Weights of a small class-conditioned image flow-matching model: activation swiglu, 4.9 epochs.
Rows from block 4, named by matrix and row number. Each number is 128 + 24 x the weight over its row's rms, rounded and kept within 0 to 255. All counts start at 0. Numbers have three digits each. After the name is the row's rms in percent of the matrix's.
# ada: adaLN modulation (shift, scale and gate of each sublayer stacked) (model.blocks.4.ada.weight, 1152x192), inputs 96-191
ada.218 125:133189098134147120129108159064145138136140116158106155110141126117112072110122150137085122135151147128113102114125170125118126131122111116122202138158111150072124106142189101151120126139154152118125097121161127121133109130101156140106148148091092144141165170137117113095132161070145126135
ada.219 058:081122147096101118170134124097122062156114138133124144137108127145178135128171121143158115165120145160151112096140120104117164171125152089125090135136117137126140139136142129112143150113159163182096142141101121122138141150138143179154136129153116120066143157136150136102140131140129143120
ada.220 068:126154107087078105141114118125074136125121108098107143098104118099119105144148159109171135087109124128101132144148124137092110103145098138128111133138102126151163180114122089113149100119135135175156118155114103168146079108112140156098136132115177137126110147152159125124107138146150130128
ada.221 064:143164105166119133110120147091142163154128153109138093133183165154102124121076151131124149159097135103123141142102163135143101118137109128145127111099131138116113162144138095123091140140157155111129114132164133085120153127120113099117170111142159162145138130150151142149150155139145147124
ada.222 119:096134146105105146124123109127143144113144109102151149134186126124139142120130159139166139122114115099157110119164133113150106114127143089134123183112150165159115137103133149103122112102071135162132158138133118161096108126118129132178179149074154108192085078141118132116146121131134123113
ada.223 109:151116100128129137096098101137131123128102162167126119144199087136127132143128127174135129141131129156151143167170142107103135158144130124086185138145119099080109136103145148133138125108151121105135146146150091100118065091151162170113159119095119148140124077130127142118132144114151116148
ada.224 129:142100119121151120127143171137131093128120135113185164173157117153135086132110138102143138144109115130133118112111121177112134172113135137138084141096158126136151094117163134142150140119119139155138098145128153136105124130121145141157103129174122156132188151164154115151144112122130143145
ada.225 104:140119138126156136087126125133161151099107138128115137123102096140111163129136174105117150132106147107135145170117146140170189147119145156141115145143125132172161127129110086110102126149109109131120110144136132074139131139124142183132152160130132145082153111121117118098148126153175100150
ada.226 122:166143120125129116176144074133135079136139134156118138166163164142176135145146110071126121127127117162145164112130143155148148117152137147160143101108148140133194119137144124137129102100182159148084120103136115155093138130142121134132170106134139127139129078140136129111154157122116137139
ada.227 129:125158131140086112109082192103156160131144124098138131150149141163117141123105201123141125148104114126152127081143152145078101151062129151104152151142101146142112115138117118094156103103157129129135110093142128117160150130131142074112150097141091149150162127124139166139124109143154119113
ada.228 101:155109134137145124131154122157114158119132117104158131145158153161147141162125107109094139119053129124103127149120117164127165125128088113097147101104095154112144121109104077114115126136139098117067150163140164103114121110113123094122116151084125146168106133128120113148114111109127122134
ada.229 101:147073114095146114147139120123098108127152141156102101141150114136126106148090127134103109102090111096159127106115117124112152134144116116121150077118144078177108114154095118129116148097122097117116101144166084115157128130110104142147165179106133123108154134102118124139139123141100092100
ada.230 047:145096130191112117113162138119131088098150144132130138112143166163090137163107086115091125142132154097141127149140147142140092087158161143136170132098120117151098103160101087124104160176179158140113127118145128112133114114136149123128111125152118147144143166159124105167159116132125150135
ada.231 122:116158133119128105122114148141119141136131117127126172109145124138138157139250135140120136141150139116155139124146145152096128131148143114129153134135103132128146145133135111140112148078127124129183124164139145122120121144171094110131140092202102171106113119155145127153117134151130130147
ada.232 131:121166142097132143132109107143106112092105169111154120118130126128139093129159111135083162124127108146139145164096175156099146127131106115117135142168111119078063159138120165112132158110128126124175132089137123137107157149135147099125089143155131107114161087149132179155122134126115141125
ada.233 064:122085157142100100099139157142105125137127121182110124117102154153148101110114099148087101178138142139114166150105150123111133126159118132150120104125135125100123102161140131085169122120099134119162105143140110138151141113088118115118170127107120124111144072154164162145146140131127162103
ada.234 070:139112112082118108144124146151129097155120150120169149120124174134127074119119108173095149136162150130121133173131140143108129161161128120138114122117170106112038160124157137114125130189128156136132143130097138152119145132129128103154098153157138116124161146151156115171138122156149133158
ada.235 061:131102103118152153093124175102190087108134119153103118127175146122130138124124139123084165117096148127093135113147112128141124100143121125122154124112119131103095125127137117177129194110106125119078127119171120126133168112117148149162110111115108150102110147122138103112148151117135130143
ada.236 070:150100163135104132079139153103119195135145129111090126139115154098093130103180108157146131133157130164120136105156089124159121108130145109147111118158138075120102157122128126109141111117105152125141117123105094138171103094150150175141076161154146128114168146123117079107157130152121129126
ada.237 086:129128110153125092117064114065123131108135105099162096079147134156091100123119157083124127122126163112133137146149144133145183109160105181142138128175138166089179127182104101135112162147147138116114139132143127145118131113115137096111160146152157115122123105115141106161131145117126143122
ada.238 071:143109124134111102108138124120120115116140141133110142157147168123157142190152140130121114154113125113113128133136121141106158110110111155115110110148196124117150126153101120140141143178155136154146148145129159140153182169145136126158135132159142147097131126153166139156162106160119136152
ada.239 069:129141122117141168141162106132147140187155153158139175147132136141119103142139104161111138141170127125125126160108107120128119156116134165115135112130171119100152127083108123141153135156167145159148129140090147134111147146131104146172155135153094122091091161178175164129178118135116166149
ada.240 088:176083155087160123133110141128128145147114148105120121116133141148106127053142117136159133154150154132129125145116126094131188122176130145131121135154095124134068147137146127144142166121131133140094128102130114137095175153139124124147113124128160145141171132159156116145130143126170127137
ada.241 133:099172155131094115081104099146142122165144124119104135168116133099115119133112141107143138110104133108139114132113117124141153111111161114134126117162108145105094139129114140119108104131086118093088117096167138112145118114147132139087158123132124144106129140100113150111114124143168147149
ada.242 073:118114119130128146138096090146154154134145126085124118135130099163118182163144093079144141107106140125168125112131176144155103153111150130149087145104111158132126085146115141161118126137076097141121131161191115147173098129122118154115089127178121165113123134102101082107145123118139140108
ada.243 091:115099114153138154106165145107133117118125166167122114142110108128129131094127136117118082118114112123120142153111127143145135085180097100106104148150121156165117125079139134150135156126086133136092086119136098165140116141150114105158077150132122145096099186115149119164089137154120143134
ada.244 067:160124135119174111099136121097097110136124136143154126159130115121145124169116107143118116126141119160150114140131106148097086125110127122154135113147165135124147180148118099109146127141126168096115113117121140165111092120132176124104164120114156135129128164123111135174080107150136110145
ada.245 110:147104102130118138123168159054085157121117111120158129193128096137151144163139127113130143108114101142169144111114138117106119130117118115101118153118123100115145107152153131129105129156103119138104125108167117138130128142123132101108101140108159099087102113092100158127113125145121106137
ada.246 120:163108089135167121124146121106130142129131110107154131143138090134122110164071137109159124108119126127110120179162124150120103104138112083132124152088089122126119130101133149142115142135104136107120082133140118141131098114086077132123158158156093066104146176115106119133142148100089125139
ada.247 150:133120114109143124122113142151131134164124111116146111107098121125124135112237122122130160108133110120122132147087106128126125122102129148135197141132114108128134164155116118105134153092106103111152134160109134143133125120151140100104099092169127153095139155146139156168126141183104136138
ada.248 120:169130134133175124149166121122075081112108152105127133116126134135139141102131122096137100136130128166124130163113108123147120138121154154145089130125139137180130164098098124148136125146086152082128140135117115095117095142121132082138146185173099147164185116136136118100144143178095099150
ada.249 106:156149161125078107127146130095149162115120140148125099143185118167146146158062158128144075147131138122127133149168087115116109131128143113139100134117116153140150136117104115151132128134115141131112144131125137115114107121121142128151167180097094134176137145131126156097119126116127106076
ada.250 091:122120126153119116120166119132109107125126123172104114173160120141155129186112125158053118137116142127115155158124181125137107089160152148102127154078124154118150095121109164149110175095124072111120108186146149118109118138127098151114130123128136122130132085109123137117145151122156095105
ada.251 118:138191142117144110117143107160158109112150128135134109138110140136101140117109079150110096132148139127157097137185067114156119116144135100129135111130121127144163163095129142185144123139126120120117098093141117136149146111123138119143191164116141116141149161138122087136135148144111143127
ada.252 134:086107148127086133137113082126141126152134141146140126159111139164086165150101144135125128125124161119129126118116116156140145134175124129107120158090113146115158150096149098104129115143124128165126113096111108113166147165161118131162109151143140138120127134187149108134147144132059169129
ada.253 098:083092130122099145102149140126123113153117124103110126121114122127124135158109174078142137149098112123109105139124141140110117099118110139112133133169094126139163134147216092122113178156112161161102142110148106107129104141083146147117142109123155184152130125119113155134130162111139111154
ada.254 083:133152110148126129112140101090114137117139150135096118141153119151132087129146202170134115073089116114132154156101113134123104129126153124167098076140155103128093132097130144077107180108142147116100120099118130104123105176125189141146122127135118105145156155117108083107142116151135116098
ada.255 053:148070107150150136123150145127121135115141120146105125173084141122127131140155116170135102119131148153119136134158104105119139142155144158129120111112124132141137075157166153124144105165123110107095137099156138141144101143104100123126140136103107152138168147100119127139136139144105152112
ada.256 054:147149131142122115063156083095118085121131095123157112156103080091171139180173115097121115098152110142154130127148131163101107097133110138112118085135140122131129115135133096113159116132097128171164105124106117134156093154140115135091107124142113123156164141155152121170123128120094150127
ada.257 112:102090126143101119132103155087110082102124119117109129123109124125124123126143121109122124092133126127183098127123174125110150116121134127134135135143111136094148134133185150206126144151143141125135131161115104083068137117116126104127136109139123139153121173124124152118114151125135104165
ada.258 064:200137138122136115103141101133120100129125153126127135179099116083103105187131169149138103130129130113135143133140113135144069143084119083100105070117142121104144151142123129094140132075093172164113138112115090132145150131141089123140101180137134147127134126109123115113149094161156114126
ada.259 063:134111116092103122095135149113140114150114126131145102142155104110138102167143129078091108101172160103146136085130183133139138164116127093127117087118135140108163112148106132123131093137150122168098125153108135137137143120128109151143159119125144112139124175127154085164142149163067145169
ada.260 073:119105169105139121123151165151133179120125155074147103130158189140094121121107130136146131114107149119092182152119108098135129124136149100163149122139177139146156149147134153167145138140156133119123128170110129171143134131097135121176126116136131117141088149130138111113141176168133138126
ada.261 081:132094149160067118141098110149105127114144134126117122120126134156112068130101135189137127147108144111150111150165135118132109136098141146109145145168114121118148101116096099167103129159161132123094119132134117149141094123110150149147116121109109165132106112123124181113141138122128096118
ada.262 073:102125127120115154128143159118122157126128132162094132125177162137105128097100126116113112090120143107164144145136076092162151106166116102137098089119140104124138106164109117167131123127137149169097111107162111098118153104132147133174109113150125194083131161133146113155149135116138122121
ada.263 069:102125123118143111146129121165109127152132096149137143189157134157096119158151097124128161137118147121116111125117134137094156171141122119121113128115150124157165138122068175117152158133154178131083136160112105120185165114107159113119120135093106113114126120119136109088114119111105118159
ada.264 065:175170116162113141122137151118147161131118126142112151160128104100091157175156107136139132162108139135126119106139141131148100079150145117094096123110097122120167154111150089135134056095118121153100166127120162171154123100116150170115127145122137138107158089090135125128123124137111123160
ada.265 090:145074107165089108101109161116121134178131149125164148114143104138089101127114162141079106137114123128077129108112121130113072119098114154105170168134127108091148114104092139107123130182092092126173106121092128113105136133080093129137113121138109108135124113151093155118093093139127115127
ada.266 076:122114117085222068116117123142161146121161081091133158126123166149149117137163113098146146126115161105132119160111156128118120140126121155119142132093102142076056121130148100139119094110149122121108153142113119118135117146153088124124109111136153112113180102125152081167136154104084121133
ada.267 112:117090098137126118136143081141134095143118135150136140109151142167140128110146120089158127122117130104101115162115134124119189152115139133127148145110089113157134165162119105189110134187125122106075088113164121111097128126134148161142168127133113113101127098141120138122097135116097105125
ada.268 115:077103096133107130100128121139125143169132139126106087117131136118140106114101153145141136111116130135139150112156127141136111116143143105151163120127148115092160179139160111134168117143134180145134129114164115170064136112133160121091146117189134155158110132155139104134131121160127150116
ada.269 116:123147130117175160096137144126149144109103133149095139115143108108110146132122165144136155120132151126136124143160137130146174097133135174138136133112110119145105132103159144108135139117078098104090124141112148137107139111110115105148098120143059126153069154114110123078114121100112097152
ada.270 094:137100104125158145144160101169156127158100108117137107126128130185106123152129093129141133106147155113141157132106115155149103161119170162146141088121085115092198134128137128128116162119171104176098144132148122119101136099126115107144117125181108118150122161134116120139144110123135116137
ada.271 070:151131160165113149139105106095139124190131121125128143151089105136119104157140115128107107136128157145162148104148154134125167137144138096132103101102101132131170133119122117118128108119139172174108146120117111121082170128181146139137133127142138130128100192152159155133158147157126164121
ada.272 052:132100105124125134123153145113095125112117113140171161125135119131118165159127145144122141106094132117146134168169101129117175090143126099120106136162132102139153136141133119147126163113103125117124120157120146122133158138130115099158101151142157145130101154132146140200139147124117151146
ada.273 077:135073144136129149142136109120125084131109148119160124147173138132137120146147108087118122158144119140161123146106145132134134113133138135123142118112117140105107150160134120113127154109101085151136163120134133158150167126106088131093102188147105107072135130130116124098087151154134114161
ada.274 044:145111127106135174138146134158118133135104150142143160145124128129126112119162066136131166080111132101152125159102125116126150147116117132153098112105128105108130090121090102139108120158143107099134124103159156111128145120151084128146103136150120145105097159136162108186141140159145145140
ada.275 063:114077121123129145131112092184155125173117132135107135122130142194132141134138064119084181142133130131121118172059121157124122146144155176119132115151118112117108131134125130142137074126107108140106138165112166139129166163107105119166135126165151150113182103161113110132158128118105124147
ada.276 146:158092156127134142121063108122152142093136164106152152144140094137101151157123134156113113112114118145127130133155126151128129114168131137149090145128077163136133152166126136115146166133147143162123098125183134168117115127111138125087115169094130159112141152161137110158089137125153146137
ada.277 127:102129092099106156136142131116160099113085163116108125133144129139087139147167129068121127094129144109098085151102133150141122126111128139127102115126102075091122127087123086120081171152112119163147122144153118078159153108154126140127107138173124151134153132152130122086117124143143112141
ada.278 092:125163132163108123110129103090122120113141150134117131150121157114147098115134160155099097120143148130113137146150078102135146101126147107132150108126134128130110167152131080122136182156103122110136154128150110148135114094112123091109071147096148136092112067077120151083142146135102120098
ada.279 115:154102117154112133117132148167143127115119135155148109123157109116097137151149041149102147129114133121106130142129088141150147114152170141133150151165094137126164097134165184081128110112120136129126125107112149129093111122131149074124146133104146115129118168110117127117120117130073146162
ada.280 144:122143138136118164118101107147148120115093148129143116129153130100137111133155058128170157144157119140120133139105113124132135132100137133131129121177136130109119168122110130149121125109109147133162088135124089161154101166180154175123167117175105158132153131145137114139108152167121128122
ada.281 154:147123138135149109135144121123144151157120126115130168099127114153135145152152160135134126145150130160121115123128149155129124127097151172149150087166117147135080127135131088083104148147130159098133146144130165097102109088155107133116135138174096165114129133106108159102086123114158102145
ada.282 114:167142114126170133135141134112134113119134097098134120102120114130094146099096147102135120160104137140121130132178114136115128150080127120145143117140122089148090133151147053096108186138161106097127127144115118089129096099125121148105134154088101156113134156101090151129107092120151103102
ada.283 113:137121131111109128173132178125139135169129144124131112152137138129121132107042113148092140111113145170143137094104096122105136115140142130118139108120141121096134142151103178170133144111145135126087102098124101125161143098110146116169078107090133088116113091132125062142173144140118146109
ada.284 128:096156148142113149132144138177128101149130109145114135126122162133102139150111137142114127137153098103108094128145125103152143120086109160145112107132170117101107166105167117078118128158136136164104137094114118084085142132102139121163143141090123126189146147158125143128155112119171162135
ada.285 070:114135144120112145144127146083152118148126112126123113118117143109105118119125124119165138141096125125153106122169147112161103089081130193120194148157111135161123136111168118121138097143081122133132116153143122135129145132141163146141207114158122103136130135128123127081134146153125120154
ada.286 072:128134125168132128129163146102132124095161131105103112111098142100107117136172129073131107107087140111167143125150147118153113109134144121126153084151150125159142086112133131154108195116138109146139142123144124121143113149121152124161088139100114156129104166113140087114156129153106133123
ada.287 101:109126126203135108118151134145084124145150114130107142140139106159117087131174070174094158161105119140105150133123136141111139137108153119131182107086131093102149135135127135158131101114176098091154161127131128126119164159120099084120160112097145111142138116129146124163146154134080116147
ada.288 055:126064159114069149173144085158127127116155177122124136162176141139134143150134063135121126161138147146141143148100127119128109153175156152125150105135139111132120132110148112129151120146146082134155142167113168128114151154121130111162142156159126126089154144140119106092141152172127149139
ada.289 050:121128131111105146112167134165117104123165136184133110100140134132153106122148100113116117134066158131102156133141113136155141097144140075155148117144123129095149135120112073100136134136117110156109134105129106132138153109146136105169104124103140198141126161145138125140145119143151143104
ada.290 098:133090142145115132133121079150127127099122109064162146147144118122110168137183069116157152138100120102146108140139120114147133089136102097134090123155103118135150124112127165088115104111112099144127144150129122141135102155135115125139084143131148106089155175108127101132155119147113137107
ada.291 112:140128153128090129122133086154149069130118107084088130117178110129138161122133140104124111108136121100127091115137142146155108137115133135110123128147103169141138150135168158108112110090093100129121091137133109130150099108126098122105124144098129136137078118113115120120089098091182129134
ada.292 136:106135126128186115124112103107089127103116113143113141144139098090083101149182106119132147115127120146124107136133092123103125123163149131155158117146123110129142159117059117164122118103148115145122154160086117161128093139148059162108117117131154100168075116108139108117144091134103132121
ada.293 144:144164121146048121140093131091103130118167126146132092099133108082144116066105115147102121155106121132109137076133151107144148164158116107077140122126157117146119107114129140138126160125121136146154090121070150131135116144124126137126167098102146171119136113134164160097137154120126146121
ada.294 086:125134102104137122158116105160113084163119138131179126110112149142138098149172121145068162121145138137130122183093137149118125139146126117125142120132126111120109153113137130128124144146162134140137150154122139160098139174117122113141128099130157143111164110143134126189123123138154130157
ada.295 126:129130127098122138154122113137127094148120102096172156136132149136161140170136101126138169134127142148165121173089157142110143089125140118115108141101111130130151150154101125165123144147142132153136150132132154127095180152166096116110172105138136121122162113123133085173140151175101121163
ada.296 128:166115111115142112086100117143134110130133089093165149138122123167124145146132146129140100105145133112157130126104143150099115134112110150144141147125118147128094137115110142089082180148101082172102157170139161148133140138125112145107143157095114119146189103146105152150143145095145109169
ada.297 080:124108140112141118136126126129124125185115147172151125112132132100151124144179149112104133101155139118148139157121118149129112121167144150160094122120141116136062113160165134102109125107109156087141119155132124146146108108157093171115065139184125136116114126103113113132153108149099120134
ada.298 052:125104165084136143136147176136196130150125146119102124152138149168137076119172132111146140140136152151114138120112142136128169116118143160139093101153136139105164113174102122138125063127164080107096138135138138079196155145137111123162106101148104124127161100120120138145173131150154128101
ada.299 089:087094118122116131158131152112111177113173142088110118144126143130165108134075148150153084095114125126100156123152126094102133159088146129118131112099122099076147098108137135165134131098127190129126114099121108157076125110106127120137109146113127104088115155139121188114140129156153135106
ada.300 097:097130129142091119096164122144123120141116123138184146117109149104123130120155123149171107088172132145062127107101136109108121168139117146114114104134093129157157092134154123099128108108142120157107125150107132101090137097121125175160143084109164111126124158131122111117147105138158105109
ada.301 100:131111129116149131173091137130109129148101094146155082116132108098157117187141151144123132107166138154155128150152115162138130138158120110113105131120082137154147133146084089106142075136119143129145151112129149133109109107113151115125135154104131123111168070172137120184123132127154154134
ada.302 121:148167105170150170128118133159140144138107113106115101113121131146112146114118138178122088135090131122163124160126099106147118116153102111144073105085105082140139086135113137108108132148100183089090115117134097128088119119130143145141145110148116161073107175112119141151152109156164125094
ada.303 051:143122133138165147122130155131089120127128173118119127114106143126136123102136079135173131132105130117155132144114103140097073161123137161119154144101161125143110142125146134150157167136126122191135148130156162121081171107166118143159094138154133143152146145167168116103152142130141139112
ada.304 108:164130153075161135142122101121170124131136084121118117118118104114121105155154173170137131102116133166165120118128143120161092090173153102147100119105089137148148110126144126073126130144149132138101112151134103158149152081143125125111097122139127110115148186111132149142118094153102103135
ada.305 066:096119105135115121101110115151124103147126100137163085140124135130156080163104148116155130109177130155133097122141144143152088148099162128124154145127107160132142115142123148181113153152122122120140137167147114127168106082136123105127124160161109092139103097106103077124126170126119115123
ada.306 114:167145118099144154096178139115123145150143168117150097101113159105127107117170147127153122124146133140107157120159107133129133145167094105097082132138158138130107094093107143154140115157124106161139127098134141111110151088162066115145137190117132173098154137171139138155108157139166146133
ada.307 102:088160108147120111126137121079107131149113122143116090139142083139110075135133138117145121133143130111170145139146134140095096151121094129111115109123113140145138098120175135138140174114154140142147104148107080155130078103129137158110134107122125159081109102150131155114113227115132138145
ada.308 141:110189127101118129139152121111139103171126146143119113122166103140154091127149167141103127125139132160132108130148174153136181138137094082113161151111124132082105105124119143083125160148107145127144122120132106139132171135132117132118120124136114124148114127133128138121148146104134135143
ada.309 074:109131098166165110116156100131112092156118146114143111101123159112178103132170133123085133120172144143123152139115118151134096137125163115158113090123155088118127155141143102095143078131157139180155166138113135145105096140144093115126125139172114138095182112112127122140119103176120119106
ada.310 059:114125141144135136118132101161148175165158180115096149094131139181140107105135089145128163128141142139157156124104153153146137125133136146138127073160142128081107133122091114121155084167134121118135147135132134119159139167122072129148159122140171164087166133167136140137147139175117135130
ada.311 139:121187125088137147129131131110126123104134106132124120125166140115135166134190093109154104147131156117164111161083098100105141127098133171126134131172136134106160122129120123158118110059099104106116130126149140131132112090127100143140172139150104162133108118107119164119129162116134095112
ada.312 108:124140131130152137115101069108142128123151128092079122164143120101129157151119139129176121134098160126177120112132150101149114109118144105157121144136164131111160140126105145135129108121149125114098162161127101162138123106106152116139139136117084144131108123121120106125167150134073110090
ada.313 090:138127108109156141135124097108131121132131120114113126145148134133134071132125107124128115070128156124086162122129107122112073125105122111167126131098150077145160156189121080146153137140140134132121120100140151156115148093107110096108049128130141134100147130129123121126122168153162135081
ada.314 111:142120129117164099080156167126118126117137109124077123145153149145145130129118130105120096143117134079179118126095150099103139109079135114134114122106132095141076140107151164127110129132146104150096157121132107113126111096118120144140131122145108130140155121135114114083139102137112108122
ada.315 067:123137167160130138164142142114110163123105148137133117113158109134133181152124157155159126113091115107129188162135123102122121100139151085149120159095172103080150178100109134118138154111138130109123138108146145109072146151112152130154128145107130108112100176147126118151123165129163158107
ada.316 107:150149079098151124124125117137120110150129148156139119140105092129115121127164095095132087154122121119148147124098159132134118124145136115155092149124138084133119159123057189137113141153170100101118108089167073143147105126110133145129110109149151139126148156128116077143108123117120112097
ada.317 067:099085149132097147131176110157153100165112145138156140164142145155141122143165080146092126141158146116169129145106103115099145165141158147121122126144136115096154114123093118119149109133150133154139139153111159146122130171151126152144162100162131159073112157167156128120165141159127156124
ada.318 129:141177128123155121164127151147112152135106127135149142133121126126145143118157145060133139157094120130106147124110111168134163126142131138109146122119087124082103186118121134089118151095159135154100130098133161104122130146166108183087166118120099140238126133136151124124129138127125120116
ada.319 100:106136126173161138155158149150153140157100134105100120124129113169126172136082130121164127137160126129096105121131160130140082171104145161151077096108115119108110129110092118146119123155117121134134146119134123162115132127080129157118183108141098168087176112101085144130096138127143139137
ada.320 105:141100127118172109094104103112120111147156098163137116112082119156134172131172125157122100119091109093122139136152111118113121124114095110125139128121136136090135128141112149137131098142095106137129118118113129104112146104139153146138158129077146127100099154139112150137152151146172107110
ada.321 118:117108144133142130128130146113155137117140137123107145153085114155117099150159144161121144148139145137087131147136113125129157136165146179127178143171093137178121111134184156090120091113135136094114140118158098121166132115140096173153136148134137114154127142101123091129132152106122121150
ada.322 117:153085089193163131144127082152124139130182134096133143154109158094143120152137136101125103084128163174118161184160131141127112119126155127159126129121142127109098175137110121126135148159101149139112141123130128141128094132139167121130103145141145099106136113120132105118109160128149113112
ada.323 146:122196159111140145117132132132119142120112138121160147137138120114114142137168071100133142094111165105117118153174180128144103144113137121147151089111126151133150101083147141196097072137127092079149127167112124128124093117164122115125146105181095101155133134135104146124104145137082097180
ada.324 114:149142130106113112128122126107123110080115156141113136162139109107101141166140144086138094124143145131127133106149137120153150137147125077122180140134164140123082151137102102108134145150101118115112098168149166115140131147108137132144107137164105171118152133171151157139131133127128137142
ada.325 082:125109138098102133136124166175110174130159146140183128152175139115117083144136140156141145119137121151098138168113180123098124143111156093106127140127139122123116129118096137180134159168115101084148110162173131122141100172104152106124110141134114127139100137126133110136102169131117122145
ada.326 140:137135120107150157106152142125082143118095158084125071133154102151133151165124128173154165168091154133111138148152112182124082131164129162132139149125106143135113142100098174143132138154103137157134114108129092150138125136114127119124119145167154124129160139160131159121118134159134132128
ada.327 056:089101146147099132103146113118122095180123172112147127096135163163149110117152099146137125124138158127148131126103112134116127132159156139147087128121155110113115128164102102147139128154119128158166129151155174125138126151151130147157151143213096114094122104179142116092156132156129141133
ada.328 104:166112186127141121170092122124141142134162118105087119144141117132139140138097158172103146124096103147117138155141156121105133116123145112121150169160124132151154131130117102076138071132121136139171098126156141136145157133125143118098147074114117107127104138109125094174102122148161135142
ada.329 060:154135157085186123162125179134143104127115130143120123139087147128135059132159142118138092157138144163132132095121101153137118166138105120102073141190116157119129111092149114147109073125177186162107136108152121102132145134118114121134144200138165151092141089181151145154140136125154140145
ada.330 078:145134133164191131143095121108114136149084141122119107087132082124136132110117127128139134107107094124176120179135109141138086111118143127120104125111121121101086161137133115113123112133154147125134167102142136132080112091139112125085119167142161137118167138165127117136087129118145138134
ada.331 049:127117140111114153131149144165125104144114171137151134096130171130129110143187104137134115145157141097132141127091105113104149173147144156138078110123176080114134101103096098126149145150144115160134133133123167124131164135113092118193156169179089175097104132172149170131166101142118156105
ada.332 076:081131124138161139137144104105106095161123126124138109137099140138156125162103187136139097102151122157135116122182184134128112142112143149156120135140082091106124125116117134133117142116113137132130143121130139144141128130128158111130153116109146109132141112139101123118172147107228111110
ada.333 113:123096113166112115125125134127120148152139103074125105115141116143071147121122135099135095139127142112126126125135133166129122160156120087109146145135095167091173149145104112124118111160151148120084114087144119113116143123130113071139117156119138109114145150110093157154136157111146138115
ada.334 078:110126102147197139155103125115139189105148119136123157116126135142103123108105091085114182093118106092117131185089112136133137103123130112154134131157113123119136120127124128179125179121161133082149157129151168112175135140138151110102144128143154145102103112138110100150161183120096151125
ada.335 073:118136138152134137130140136108131139140159125129074114145099121100173181165191129135116086111104125096116124142073113138150128104138105120122091087091138121130151080114113141122095142115138134120087105095133141088133113120151167111135155097129116145070093169157101102130138135153105130108
ada.336 096:118130136153117115105140137122098114125150117155102127111152173142111080117097137132092088097136112141159120094126148095147139127075116112140102135109136088082139162120143163113126123138133068123085137141116144116115166174096095136116126150066129137141128123138127121106127128122133104099
ada.337 136:113142112097087138113113092107128126119126131134142109176119129097129110152128127132150113170123107127078123123109116133147106114133090151116155166160139153138124126099127140100153148090134109104120139163154136127111160108156080143118161111095164121163150116126150145119157134120127137128
ada.338 109:122174151137165106108165119118127104131118101183130124174124147099094151113142123114117114159140152151146128107145096170122138111178093119134099146139138167124117164116089151131136150090116129181081145124087120145092126101126117107112146147130179145122099117127126166149100112120138120118
ada.339 048:140105139123140171105136111127099132138137159125132128139112148129117089087179108086130141171109109124090128150094185144161155128144114101139152087137109109081123113133115121121117114102131090166130134091140141139135128166099057148127114170149146147078155133126142124120150122128150169134
ada.340 042:155097105120099133106140111093081117159139113114128145112097116113143138200144116132126124106117147125149145123172110136122094140157118118162112104153162090106193137150097096151140160133156158129164097137111148161103114116127125148136148141136110137131127171148148103177135135117154142122
ada.341 048:132103113125148129140098121107141094145093118134097119191105115128119152168158174123156121157134147119145148145126107131116115129129114148152116105152137121150158082159077145139121146162172106062151140183145150109135125116129127128149154113126131159125123131137146082151131168112143107103
ada.342 119:120122154138183110147123161126132081161117125105109142101095143129152091156164109150168136118138102137192143131140118116108130123087169174151159131133130127118085139126140150074093127135157135120121130118151124124126129132125065136119122129129110113144166127098116143126139144138116107109
ada.343 133:121114114118108131169149142157106137120118131107106104147112115114118141124138045142125134119128124119113120106127153147125130121089091106085153184145096113131098091088124136111113090171097114167147122119087099114137133139108117120163113097148132130102192166188136097160122113177096143103
ada.344 108:155046120121149151110156141054134144114104143091122118125163077129100112125115156117126104142110118125121110082109141144128099121119123154133169138147124153098116154129147125168131133162142115159120127060162131125129110149127132152121115183168127134037128109127112154097133130121120114159
ada.345 128:126139143140067129186108087130128114148117134101106160113133138141143143110156145107106140149115130096187127168113146124113152136127130126141115111151104108085136123066136132140113136120163117139101114157107109106125162131141158137127162106142122137131160115177148154146126117115125140110
ada.346 053:119099126189130147117128130106133125166110166141147134135138126118107104107099145091120127172172133109110146125115144119138162110130125130131151089068129109094129133122118106136121137096123127140155161111164177128126168127126093127094137171149123167120138131150142112129142150136137133139
ada.347 098:150146106146146144124140128133139150126145126120119094171094151141168079133126120104163123085116125146059129124147159169130091124119133109135139069124139138146205098132138118169150115147147110149119142120137143148129139138137142117146141102154139106146148142146126139152138164147123146140
ada.348 108:116129096115158145130165105135143112107147112170111153138130142061122094115145131136138122167142141153148102102135135122130149133134131102146126125109136107125168157123130084129148108100130102121062149126145085116131109093136133146146099119130141098135089172081126219135107122133145124115
ada.349 157:118127085122086134133126087098136108123176151117140145173077125124106098175173129122147140141125092180159099082113140151138144144077108172110127142123135135100179098143079179128144126151128121129153099154181122107116119128171140093110132115148180088153116127099152081136137127145131157109
ada.350 109:141145129152143140126128112118098105140159154148142110155156134119095148145165099144144129141146122129107115146133122132116149170123125095110106131122168123131088140102111117163149146136137106150172138123140133129124142157160098141154155159132142119138105147148146129107153100121135159155
ada.351 124:139150138124172132129099122129126113135140151111135090142099137100120099189186142143150110119145142173127139169142133123132103141126128132145133105143145118133195122143126149160124126136141168113078108166160128141125078128134151124151123107135102162115152123119123115126121139117139134143
ada.352 084:146102105181117122122126173112129140134112134169140122149171149130155120139087131116162143117088109135086133117146130135119089126126116100117112168144099114106175158117113109183121113120101090109137105099126116130165120102093141146114158130099115127089145122126142106129118118129166108097
ada.353 114:085113159129104139114133105083129147151127131089124138157158134156135099129138162126135125105127128086097117113130139125113113135074130157143117104105102108131134074097176106172105095123110146077096140171145166127131094116138099142114114161152117112126092149132091129088141129112107122138
ada.354 143:105180137129161111118132168111104140109101111175132124135160150116136109123226118140115163136136107126144140115085110145113138123109125171132173107129148140130119136135146153117131138093114112119188117111127128137127162114162150096120157115148116115116121157125123156116099125155146119116